Rows from block 3 of a small class-conditioned image flow-matching model, named by matrix and row number. Rows with one number belong to one channel. Each number is 500 + 50 x the weight over its row's rms, rounded and kept within 0 to 999. All counts start at 0. Numbers have three digits each.
After each channel's rows are labels from the 100 images, of 14976 (inputs lightly noised), where the channel reaches its highest value: "peak at" is the part of the image that holds the peak. Only what is clearly more common there than usual is listed. The data: telescope images of galaxies (Galaxy Zoo DECaLS).
# convs0: first 3x3 conv (model.mid.0.convs.0.weight, 128x128x3x3, standardized in use, each kernel summed), inputs 0-127
# convs1: second 3x3 conv (model.mid.0.convs.1.weight, 128x128x3x3, standardized in use, transposed, each kernel summed), outputs 0-127

convs0.17:561511544530460451482594530543506528455499531512443475422558537560463437483475434438522430488570444467487544522469418492563620539438434610518403546495548555446514508527467556429497376477489508507501475473512511521509529447562523418438508469505469518467522471533504438494449455439529518532468546421509427504413462539616604522490548566501514474494535555493454646490541438620541472493502
convs1.17:468426485448454465526503479357437516452443528470500543632445418461529580483437527473543546451445510471464463503511565466494435522553558501410488433540441446495492462439534498546557545533474480514461621594501535425479460527355493575484461502479503544435507430501474517516556500430499467500461424513565534461461443450575434451515440526476455494440505380467425554491438505470458448477524
peak at: top right; bottom right

convs0.104:499485484464514565434459453547531488517516437510480448482522579562411453462513538519540540598539449455520548562510508550356500484516544446522449509485516411578457515509502484427505482518513521526511553544544631562428503436461472552407457437441585484574477528412507449449481536500434480478509585553530494519512579475471427525516380370526506526485583547563460569495479553486538420429493
convs1.104:439462483499516464622463440532473513567518562501524552564475493556564589528461620479530514534554440570478538380464515516503519538524468537494489556601564498420554556500426500637484451460408602582458525510485451535529456454575432519513541523541524478504517428546520588550468495510501422405419591519462559547463486484464503473517516470574460489504533508492509528532503593418455454546484
peak at: bottom right; top centre

convs0.90:557337414453533583563505436497458567543519528483513506512515517504539609522522582464496511526602494528475446520437580470517479526555558546519629531474519451599491479492531463650450582486476493518477518533468591493423473416434438503474447465514570541528495528487440556502523424456500472460485389471492548468508499520454396535503449496497531552510510490512399429540495485429503469449491
convs1.90:465514480503438552521587529548499406426483483544483481459502437417500447436526461550508430555494480441520516488470466600429550448496500528450476522449594551522485470492463453470527461470433470478578543575502488538487504500572493497419393524459434558405461528598468480564537514518512473557648504507434447473507558542432490551538571409467559568484533462522461567345506511421513529493458
peak at: top right

convs0.106:501478497465540483604525492504377433463528568487471534574554456498475624512590540457498510522446489516494561466475473541474496554490490546486555558529600406499515516383485533613506570528566516570503542503448459502469440529558513635479539518548515444489559592437486530423483526501506476488488431504437449435458557392504468544520419448560486536477455468510423492487515408465472534388511
convs1.106:465465523537494466408478567439625498586523444468447549373525583572465433550507498445591525509469562571533533505450488518531499432509434506503526495460513470527494485565478442542635562522533609434468510503490493516540481519476524505528554475527507452481549556541485573467502644613498612455481474451500581507584578587461502456433504517487529549413526539505549505511474520455551517478500
peak at: bottom right

convs0.27:506529487404522516489450413462426461521472493511530482602478512535444551559551506513545512482509513541468513554530435640506535541512421551482474450584510470450534543401518531626534515554554522506414537416441503424439440552579497622497492435506510416490518531454523559485457548563493479444446519483494530453513587473441503535472386433583571519494486416543450498486544430461532539462434
convs1.27:524448535537523424513378519451501453498495451458471568428500611417505492493482486498463498517468565532522502596470560440533468495520451512557521551566460444516469505441452534549630505543453543484559574622513506549499518511517501484507513426486512536528607428442430579499522518556539544465452562539521541508478546539457507483434357491469458596397556538548466623515469520471502480412490
peak at: bottom right; bottom centre

convs0.63:420463458489601479445445477460515478490623550507577573523483541504608467493504467476496464487531510527506497486454454567627459573453479515478500554540446443542568490501467499496474519502519478492478479470407455414478448509329576552503494447524553485517533447429410504450543516419487486496479557564425532493468549499465520513474677495507552517536487514469490461574391511489538503606509
convs1.63:555605498551434526490457554474455520557433480579497435510516555570390597527517496568452416470560486542510505494474555436479601525501544462529532397483417538500490515545589641401466520546482482490545482470463470531470493399484484428475487447519472475515495401467509417529452554555631472528459490498524495496545461510534538424558505538526540506461437562453535579539579456513433452475499
peak at: centre

convs0.18:415543427532436509422442501478554493359373521526544520498511445472461545467472562519471560511452504622576472503520464444393553466444493570457441456480581547483428538438511573479532480485544527465516478506506511502506544485487521559509586482501484465472533546383549567511459554519564556532490610504489517586493533532540497485435437492448501520497543526475550484508594530500526383391585
convs1.18:500522597534433475512434502541486509505512417526487505524529530388411514530478457511529381503481523447523495516419529462508439516530526460555452425522422498493528534557568449518479409451538493490417478540518490457536492567447513399623464432535649485535522423497440430422440450456439461514461363498531478502511510486618487486478490564549552558496541502544513535487513613481519509547550
peak at: centre

convs0.48:523486436513541607440535527518493541522467530499496458564553493500492488484513393557480430568383560483489584580502543391373520513567533467522563548488595461505538453623478472542478505450487509516508497470557517481424502514351459522560469441522518521514476469522600551517536490345514459436558559471470540507483523517480452470578517445529543432505431485495492445563507474438519469551560
convs1.48:576495465488553504502577472466585535521521535400470504519518497457550427508496550389390503434492553544463447485436511484535556516472602563488491474470482486554406514447550540477466514475458632532496479444412422409488535482420572449542535521565523602497539480487520501424547474529414476593491466489465445522383428486499491471507456596550490501454456488464435382507526522429541524524505
peak at: middle right

convs0.101:488412545438472451509499563479495576450423550503388474443584526526632449445539479516434547417514468511467436621479494373471438478559561535516477544444509649460483475502464451454559465514477473527467467501535486493523530478512543644456540442424559508482499548477457492547480465480472520478535485511542463536492494494575635493483403486499503480497525521520576593499528483550476546434468
convs1.101:489572553407383370370472462512527430499497557502642502482446456448486576483459460485521446501494514423523512477526463593495419449490414475431541463496513395437460505532520487507407571492539518529405534525516473452515458445544475489517395545518524470485517490513480563502550411545480452512498510431454543473505510443545435528481562477472506510500451516467497459450459640448456525510412
peak at: top left

convs0.26:480477526490468563507525537547457489531533445413499452450507533549523374497528543522462493565367483469548510534522520545517475525482499484539586462459387488537499552547518544478494482531543350575537518446449584466480356477414505500528490471517509514525513608540508488457530415475531487469515477472525541536558544452571461418461558400529522458621447476506553427406529455448506535585531
convs1.26:481436473566579563510549525532504540480533474601478543540558528546496546458497491510464585539528484536512515509558471512582572540464585474494482576459591530494498375463475501495518510559526484417517423416492525526483667542591496549522594530521571465448535514493514400458456609486454555487441563547491414425434496535448536459527498509512497456511571501534547538545488491601500482382526
peak at: top right; bottom right

convs0.88:602417464517494487608576415527459606573473536430498534513498532496579519470528503523460553547533505507540472547491544517435533535516580556555612494426425450529541512446514482568485506469450429539463537471521538510459440532523404515483494533550530581527484511503399515461495361513483452388440392455524498405511492551463454541535381425498528543471552533524446540459494473499487558448501
convs1.88:445543530430474451470545507541508404490501517525539467495498517480548393521550477591525467523533511472554499544526496575455462524609492535427446554512552470496456479580465489527545516502478563450582484577469406536556540517500573483505435535484505468486479528559675546566531485469493550571635536605470546599484511533415493523401570458557497476526603469480485474449445515494542432509448
peak at: top left; top centre

convs0.43:549439502495436548448569489574439567429516549495487385524527493472602503487473530537505594489483570515505565528590481400484485514533554505534520569529493543456536451502530506550479491491443493547382484492526469495457526520431442485469508609543499625495447523563423482490540398462541482563434455350463540453513513478474432571563511502547561429520383489513461537568463483497520497498589
convs1.43:554518587510496535471494515523483509579512467506541492540513459650455541513487484538520416483492470540485424459437463502500478564493507497443511486447460490563494464577488433539518457411524557468559488563441459445480486541393472402526467476460554617510497415484668525521526471421463469473532590575475508589513494582502503469562561578461546449511397467459558408417489460497474513521461
peak at: centre

convs0.15:489497455510507530476440466460542450563503520364492524564577531495536527408460500473513562531427502441486474541477544468470495476468416526478617500477507587480482516587507425494434496506477519509357549539513451531582472532546473501492550445497543424511424436514478453425471480713502421502601423492568532546498506547508488567462507465577552529525570461511490499481602479488487490500489
convs1.15:553515458491425431518465351515527496552454522545570410554425506483577421461505560583513369549520452487490537534512544509488435536573460546472464531504487414502543526502500457572485549436436465516454562504525520548407494439556470566478428472457448540415603521464445545527603460417440535522524483523443556506480568450430533518543481411526456397499495507449479463446475488482509476502429
peak at: top right

convs0.61:462475384454578475544510510524458462489407445557586511486497509559593461490503512573477505478546495445493599447549563436400501474561450583511476516472587550590502470546555492485430419497511511496481463416533523615469469432485490451451515548526455546524454487484513502526576399468529555521582577485566476460508497547512503500412448454515443507541584597570496478433494436502566391533467
convs1.61:466534504472552428526531432523571592497473599444546610549459469538468469570510451415515546548516482482459491454526524447415343444542470491508573607526465464479455512465514539553380422430416531524433457499531485481488489511488540575498515491502483528588509509424503542458533382528481456492498522528440509453539465487529534531420499489482517469555387529569493465534497496590522614520428
peak at: middle left

convs0.44:431516555532496441391593542491559511485498537579491513456538487551503426523498404547481522536619523460453467533482538486525638542561536457434461510464569513533553423456516517506546449493483575487520493525598426490571510478435592441440517560491452490440535404504539524473510486475496588494495541527461453580468464530558384450495521517451517433504450504541424546511377592540493420469486
convs1.44:510449427460425567544468393463502639512565578402578570532422583457549568467453545452432568447502503442501570583451597497430492515509569522477464507555445441575576542461549576472449476538448487506397514486523514468409468439418475508531583524511484505547444531554463552493597419437463504475450474488493527466515488419480526455507514487569475540517448517526502501549529483513465495538469
peak at: middle right

convs0.84:527473431457450516478485490582450439449471458568394498505544542477535665555541445443517533530421510586497504541476537592484537548502531564419546514521518477504526472437481535558543612508520515537453537495424446448469479538566538593477463562460557428463497531353526495466485582498541429449418498486431473496521547471466543538463432478576472470443541489532505576486539419401491520462529
convs1.84:576506510536506545477440458547565575543514517510536595418461598502459523454503504477489511537429524527526515495404503514486521487586422493566487552611524461414586544472502524495579525473487573507488531581483512498457557533458461519501499438496476554501603524440391592477545534588499497454445570534424570502563580525443510461452425465481522586432472587514399545474529532441553586519448
peak at: bottom right

convs0.1:550399403540555509520505460534484411541491474573469465521439572515452636430477471473505464526511448561495497427376597430541562472570577549535485459525481522518516515446447486480546504516525566525485477498496594592469503526420481547521477492539597497484542596458548464402439529502490405363461462544413529516476466483508466494538502476549490521516544485479430527561502612457449530505521
convs1.1:555478531449459571420540452478472508497510526529568574481485469438526542497405455433533519468457512500433565551518480540519524559470578557470522498578528502511627554439543529489491415373452516465524528507544458422446526465477488520453462454467560469446555530428409556523494556468470365541451580468570517471449584568475563455510517479513482550458394506581464620479508484553435470538548
peak at: middle right

convs0.67:533397474473577557513522456491545535484506470580467528393461570555522496510488469470451531519540483477476491421488549428480538519573564551480517577542616591522503466519507394440497416498516555445523537547474507543519479428509529484487444455544540535510582497493611513477511491413502443425505487583486547574479459435487500498558432452548511464514528496513371446526341576433507423432500
convs1.67:521511521466479552455517492498482542605575532545577609610491493534450607544384510490518574390438486552475537505480465422531530568534535490431492456544481526503485480467506496476422452394434569508486520462554469455504447479407508655512568524449512554427491550468479507497531470499475533503460538484532517480483428535557481444517550475414459400447378426463534530554487515535518479538557
peak at: top right

convs0.110:566445507516484538465502477509455527477583547537454543529429570446442641444489520431480435513459573501487537463402488514533584552500592491553430586470522469460562441514457409477471575470502519582499524507470392473507410461439425523551440520578607445459475524528499551474510503450463492429434549579484525479520609447442535473531560410545507482540542502489528467525467527392471547526514
convs1.110:477486567581509561451517586508457462513430513549471552437585490608395540478458519419505559463435482464454462444462497479583642536392557530516605452548452516521537539489501487440532417456509501499523514492463469442456521473426462469411575498511472471465456466419469414450455589535547409493480487507438524534493515537539510466554519558459466464443450513580559599504516504590488561490523
peak at: centre

convs0.102:463426457519514607506529489589546540466457518349490498514568474512563524497481508494493554484557509469532596533458448467499556475542531517496536521471582577396435488588487447581493405490464447511505485469523487599381471472459446456556488496560546573539495455595519544555540455454501436390545466425607521575539565438507458472474451499405514454496482481440480461530471546451512495450528
convs1.102:513448557486527423470478545456466601492571454545531531479463416631461444532494428503412522468452514480376580528490508431485379493493502415529518532450516572607539544504553461435412466495473562458514477499622489456528489473453504511440490495427467534564457437459489520507571482530464530522483467558412483461480464517557544474556522583621545502522552512606494496508582516517472568462514
peak at: centre; top centre

convs0.100:537429457475472589507510518466575499547508471505409519544564520526530479560469530557504504487585437524524473504559439409562585402496467525525417480552448470485544532404496529463485473489464569446416459474512538474443526454620465528452538500430492507485595449552428456462445467527500451460511520360456549353457505529491603504617500540549543527446520468521455504540514582550491550528515
convs1.100:546434545436540460587482481453458455478447488490488444535443470447526550515438473492530525579449512515469378531486598555417349493524523539416471493478469472449480441523472472492529472509463445552540603615542468414574469566468466547504442497526496549548502503443507463574534465470490484542537426514543448513464485479555416588442527464435544493497415495545432556449450553425424415435496
peak at: top right

convs0.97:525546416550458447546551411461509526527470474439504478531497468463509518491478531502443487447463557541528511475474451446466489561491525545488503556501546464485488466614412442518500502497470438485512465479593513573555605510485417531556543537487511614476532564659558445486483438408461517471558518367479498493514531590511508435578380517520571471468490544511454416503424507573557451462584
convs1.97:541436498455493441496473494490544502514585533557552401570486463507441485584492359477496471479484466504401563501468488421482419488536486518518495462504466556528446462499538486486392404397435477523437492531462471445478411539474584498512465430497492517595416448496486540474505456507406498537461562538493474549532417470555401534496600530491499416543406475442374454563527464482463460520507
peak at: centre; top centre