config.toml
arch = "unet"
logit_normal_time = false
attention = true
learning_rate = 0.0018
max_steps = 11400
batch_size = 128
epochs = 66.1
lr_schedule = "cosine"
final_lr_fraction = 0.01
Rows from block 6 of a small class-conditioned image flow-matching model, named by matrix and row number. Each number is 128 + 32 x the weight over its row's rms, rounded and kept within 0 to 255. All counts start at 0.
After each channel's rows are labels from the 100 images, of 14976 (inputs lightly noised), where the channel reaches its highest value: "strongest on" is what is common among them. Only what is clearly more common there than usual is listed. The data: telescope images of galaxies (Galaxy Zoo DECaLS). In brackets: how many of the 100.
# convs0: first 3x3 conv (model.decb.0.0.convs.0.weight, 128x256x3x3, standardized in use, each kernel summed), inputs 172-255

convs0.102 [125 121 109  65 123 113 162 100 152  13 103 162 128 134 164  96  81 171 132 152 133 153 110 172 133 145  26  89  74 162 101  47 113 113 117 118 140 157 145 164  99 107 135 108  54 154 169 131 138 159 172 104 142 140 138  94 151 222 156  17 149 127 127 118 157 115 148  25 115 103 127  98  66  79 163 134 194  59 167  53 136 161 111 177]
strongest on: roundness: round (67)

convs0.43 [212 134 199 128 111  98 128 104 114 139 120 166 145 110  60  92 145 117 111  91  82 142 104 112 121 161 123 121 187 168 170 107 150 177 119 161 145 143 123  74  73  84  97 188  93 181 135  69  99 140  86 177 169 114 133 126 145 136 169  98 160 115 108 179 134  81 120 129 111 140  63 103 102 177 125 135 215 133 124 149 149 119 134 127]
strongest on: shape: featured or disk (70); edge-on disk: no (62); bulge size: moderate (38)

convs0.8 [115  83 106 120  93 155 138 148 153  81 141  48 129 115 213 107 166  87  86 163 129 140 137 147 124  14  83 158 134 145 147  63 181 154 133 156 147 129 104 116 180 166 134 114  79 131 190 115 158 116  64 134 104 156 117  56  90 122 127 107 144  56 165 133 153 135 112 157 137 140 141 119 144 192 122 177 239  52  73  81  65 185 115  91]
strongest on: roundness: round (67)

convs0.117 [ 55  72 139 101 141 196  99 177 175 153 147 147  96 115 172 134 139 128 130  90 140 122 118 132 160 138  94 119 135 118 158 162 140 102 108  85 184  89 120 141 147 147  96 149  22 123 122  89 123 136  75 158  96 126 127  88 124 156 108 159 150  94 117 112  82 158 133 143 124 193 140 197  61  58 126 114 149  87 113  89 123 107 135 152]
strongest on: roundness: round (63)

convs0.56 [120 207 151 195  93 112 129 159 167  88 163 123 121 192 107 171 194  84 183  79 109 191 150 143 118 122 101 158 154 121  88 127 133 160  75 146 104  95 122 153  96 147 103  75 127 174 107 100 165 157 126 106 169 103 183  97 125 148 156 105  98 117 151 119 160  74  79  92 146 122 121 133 155  65 156  98 118 153  94 149 109 108 108 148]
strongest on: edge-on disk: no (60); spiral arms: yes (54); bulge size: small (42)

convs0.6 [141 138 110 116 157 161 147 142 128  61 177 100 191 117 109  89  77  64 174  95 125 148 144 111 167  94 149 162  79  83  40 149 174 197 111  98 105  99 161 129 131 154 117  86 184 196 137 126 165 141 179 107 205 146 136 108 180 111 134 189 139 149 117 115 165  36 170  91 156 108 108 153 115  72  47  69 202 140 137 141 129 112 144 171]
strongest on: bulge size: small (26)

convs0.106 [109 144 103 139 122 142 108 171 204 150 128 137 172 147 131 108 134  93 139 102 133 166 145 123 145 156  41 141 145  94 106 121 166 102 133 128  89  50  68 104 177 134 186  63 117 140 141 117 138 104  99 172 176 135 122  45 107 143 171 136 152 109 116  79 155  77 114 114 154 156 167 162  99 229  92 150 171 117 143 110 124 146  65 170]
strongest on: edge-on disk: yes (31); roundness: cigar-shaped (26)

convs0.99 [123 149 147 166 202 158 118 131  88 142 184  98  96 107 144 203  91 122  76 105  70  93 132  90 109 109 119 200 107 132 132 176  11 114 142 103 134 131 134  78 105  89 179 128 151  83 181 159 114 112 155  95 117 166 168 104 156  91  95 107 138 179 134 107  46 144  61 108  94  83 128 114 149 128  92 160 127 158 182 169 134 132 113 112]
strongest on: edge-on disk: no (50); spiral arms: yes (40)

convs0.96 [183 103 134 167  82 133 104 136 138 206 108 191 142  94 108 102 167 138 115 102 127 126 123 130 136 174 111 117 180 137 115  51 147 136 145 148 169 114  98 106 170 162 122 102 154 112  55  87  81 140  79 199 159  48 125  82 115 181 140  87 168 144 129 147 158 134 149  32 146  73 159 159  83 100  96 138 220  74 113 149 178  94 119  38]
strongest on: shape: featured or disk (64); edge-on disk: no (61); spiral arms: yes (49)

convs0.64 [143 121  85 108 139 141 112 131 158 172 120  69 155 128  51  61 189  85 150  83 138 156 113 112 138  99 155 106 107 194  74 165 144 143 145 155 109 167 121  91  85 111 112 172 105 138  97 128  64 133  84 111 212 136 182 113 173 118 155 149 175 107 120 180  96 150 138  85 104 198 149 125 100 135 217 136 183  88 169 140 175  71 188 135]
strongest on: edge-on disk: yes (42); roundness: cigar-shaped (35)

convs0.46 [171  97 121 165 186  53 142  80 197 123  90 140 112  95 134 119  84 119  72 108 100 108 155 129 116 115 110  91 164  94 159 122 164  74  82 117 139 212 172 103  81 111 128 115 153 154  72 138 107 156  66 235 156 152 140 191 120  98 177 138 111 114 113 189 189 131 167  91 183 113 101  60 114 136 126 136 117 106 112 104 174  76 183 108]
strongest on: roundness: cigar-shaped (28); edge-on disk: yes (25)

convs0.24 [130 117 143 148 132 106 149 146 167 173 108 140 101 140  85 116 172 176  74 135  92 134 154 159 133 125  70 114 120 124  58 144 129 160 105 177 104 156 160 130 140 162 192 110 127 144  90 180  72 119  94 154 155 122 141 122 139 192 203 187 174 134 119 122 173 118  91 145 158  86 109 137 112 140  43 175  87 114 160  56 122 156 175 138]
strongest on: edge-on disk: no (51); spiral arms: yes (42); bulge size: small (31)

convs0.107 [168 187 205 128 137  72 105 113  48 178 112  84 106 117 140 135 160 148 140  90 156  80 159 128 136 120 153 118 163 167 125 185  94  98  69 107 120 167 115 123 109 114 106 164 149 111  64 111 140 124 156 155 155 123 108  85  94 110 120 168 130 153 166 149 101 144 163 144 144 185  84 107  21 133 193  95  88  77 172 147 127 150  44 167]
strongest on: roundness: round (48)

convs0.34 [123 168 131 142  90 184 109 144 129 131 149 144 149 121 151 149 172 137  98 110 160 108 177 108 100  61  85 132  66 145  28  98 160  98  64 179 174 100 114 157 127 176 158 133 204 144  82 142 152 149 123 145 138 126 127 183 133 147 139 120 165 135 133 118 102 186 134  77  97 110 112 119  23 112 188  84 208  95 153   0 118 115 128 152]
strongest on: edge-on disk: yes (40); roundness: cigar-shaped (34)

convs0.59 [ 98 158 178 113 106 152 134 142  55  76 102 143 121  92  20 123 105 114  88 106  73 175  78 125 106 109 162 181 134 105 134 101 117  91 147 114  82 150 149 128  57  96 145 127 168 185 202 104  46 149 129 108  97  84 109 141  79 130  82 164 132 104  79 106 109  86 156 133 154  92  39  96  86 131 155 205 120 112 172 120  90 120 112 119]
strongest on: roundness: round (41)

convs0.22 [104 166 105 132 134 131 105 146 140 128 175 149 108 160  74 121 133 140 109 141 138 142 110  94 117 164 142 186 140 109 121 139 112  87 132 149 103 117 106 100 143 146 130  45 148 159 167 144 130 118 125  71 140 139 139 115  97 156 129 135 138 147 117 127 173 125 122 216 125 101  90 114 147 156  96 117  54 152 175 168 126  71 117  81]
strongest on: shape: featured or disk (66); edge-on disk: no (62); spiral arms: yes (51)

convs0.23 [ 94  93  90 142 109 186 144 163 111 143 137 104  60 136 115 141  75 105 123 109 122 102 118 124 130  33 130 173 113 176 122 126 180 124 118 104 124 127  87 166 108 163 179 119 148 119 178 118  52 141 101  83 104 144 129  29  55 100 121  82 107  91 103 205 102  78 135 234 119  68  80  97  94 107 146  90 142 134 134  86 166 122 108 137]
strongest on: edge-on disk: no (56)

convs0.30 [140 100  40 149 153 129 151 149 181 101 105 159  60 123 104  97 175 138 172 172  53 163 158 112 133  61  66 101  70 143 110 178 149  60  95  37 125 149 167 127   0 115 120 189 115 116  80 174 136 174  94 133 128 152 116 108 179  69 150  82 126  64 128  88 132 255  81 197 101 209 169  89 122 123 136  87 174 127 148  84 116 154 114  99]
strongest on: shape: featured or disk (74); edge-on disk: no (52); bulge size: small (27)

convs0.52 [129 134 159 115 171 153 118 137 171  94 144 149 161 158 144 106  48 157 143 140 103 103 161 179 117 133 105 153 149  69  99 144 159 162  83 151 146 107 139 171 164 115 150  97 160 152 144 133 149 137 176 118 117 122 138 165 181 146 120 135 121 160 198 166 108 135 119 149 134  87 128  91 115  67 141 136 181 138 173 178 165 129 151 107]
strongest on: roundness: cigar-shaped (30); edge-on disk: yes (29)

convs0.1 [103 122 119  84 163 147 130 134  95 106 151 131 101 160 148 137  83 117 135 117 118 129  93 125 157 145 124 163 145 114 138 118  93 136 125 104 147 111 109 143 139 141 107 149 112 150 147 104 131 135 124  80 147 164 144 121 178 183 147  87 140 137 143 155 137 126 141 130 109 120 106 127 156 158 105  93  71 129 109  70 132 139 132 121]
strongest on: edge-on disk: no (54); spiral arms: yes (48)

convs0.55 [134 145 110 109 134 157 155 115 117 175 138 109 107 188  91 120 145 177 146 119 127 111 140 106 120  78  96  63 115 140  82 135 173  37  45  37  98 110 204 123 104 122 101 102 117 122 176  69  74 151  38 124 154 162 126 133 200 141  93 148 149  70 159 108 171 103  83 168 133 126 134 151 190 135 136 108  90 204 179 100 115 171 131 162]
strongest on: edge-on disk: yes (37); roundness: cigar-shaped (25)

convs0.104 [114 139  98  98 102 164 101 158 105 163 155  97 105 129 110 190 134 201 194 131 130 160  93  97  86 112  49 139 131 132  74  65 100  88 189 121 184 122 153 156 153  55 122 172 132 131 161 186 127 137 146 127 167 133 152 107 104 115 118 130 104 138 214 109 112  79 143  50 156 133 108 140 193 128 192 121 197  62 173 106 121 143  95 156]
strongest on: roundness: cigar-shaped (26)

convs0.60 [127 134 163 114  60 160 139 142 192 130 107 100  57 138 126 136 209 124  90 141  53  83 133 103 112 193  81 148 190 146 218 138 152 171 100 133 131 108  77 129 172 154 141  75 158 123  59 122  77 117  62 181 159  93 121  96  88 134 164 185 151  61 133 129 199  91 148  88 159  84  92  41  56 139  98 190 142 160 144 109 182  78 147  89]
strongest on: spiral arms: yes (39); bulge size: moderate (25)

convs0.68 [103 148 100 191 118 107 158 108 104 108  66 131  73 129 109 103  94 144 133  97  73  46 132  90 128 151  67  99 102 160 100 135 112 164  80 157 117 176 120 119  18  89 121  59 165 194 113 113 161 142 131 188 166 165 155 156 167  93 157 135 121 162 126 120 104 153  93 174  98 135 107 144 108 151 155  66 185 122 139 140 110 167  87 145]
strongest on: roundness: cigar-shaped (29)

convs0.51 [122 168 193 140 117 102 164 106  33 164  57 180 144 127 117 149 103 135 160 151 162  94  93  96 174 181 108  97 152 113 128 139 140 178 127 141 115 138 145 139 123 151 143 164 138 169 114 122 125 157 123 172 135 137 156  31 135 106  70 145 147  87 136  95 165 160 107 186 170 182  63  95  62 129 129  92 178  96 164 119 158 147 130 123]
strongest on: edge-on disk: yes (28)

convs0.69 [103 143 111 153 198 143  93 158 139 142 136 104 102 120  98 174 131 113 130 117 182  95 159 144 119 194  86  79 151 153 129 127 145 177 156  96 142 100 158 171 161  91 139 195 137 138 102 139 178 183  76 104 188 120 147  89 134  86 173  82  86  55 144 168 105  74  55 123 135 198 153  86 103 129  99  71 169 115 155 149 116 174 125  96]
strongest on: roundness: cigar-shaped (39)

convs0.100 [107 174 143 153 226 144 187 170 157  80 113 170 100 159 116  74  78 124 168 151  84 131 118 117  96  72  90 117 145 159  89 155 166 115  72  83  98  94 139 120  71  92  60 107 114 112 238 190 188 174  95 126 152 143  83  79 131  71 110 160 120  57 137 106 165 118 153 230 182 123 106 140 126 135 106  50 215 184 173 104  89 136 117 110]
strongest on: shape: featured or disk (78); edge-on disk: no (74); spiral arms: yes (60)

convs0.45 [111 142 180 166 146 158 118 170 157 157 143 140 112 150  14 137 173  92 179  96 175 111  83 176 115  91 150 154 100  94 111  82 147  94  85 133 105 142 137 128  77  97 173 164 122 143  90 106  40 112  44 169 142 145 127 161 158  95 187 145 136 138 136 112  90 164 126 180 203 141 143 127  27 167 154 103 145  66 104  69 129 112 174 136]
strongest on: edge-on disk: no (76); spiral arms: yes (66); bulge size: moderate (47)

convs0.122 [120 119 132 100 158 141 116 140  60 127 149  95 153 118  15 122  76 113 136  56  97 133  72 123 142 151 182 111 133  92 143 115 181  64 196 122 104 182 133  82 120  92 135 202 153 183 177 157 121 152 126 132 145 115 114 133 133 140 135 101  96 126 117 144 195 107  99  83 125 123 155 102 112 112 135 111  94  82 116 245 151 102 122 113]
strongest on: edge-on disk: no (56); bulge size: small (41); spiral winding: tight (27)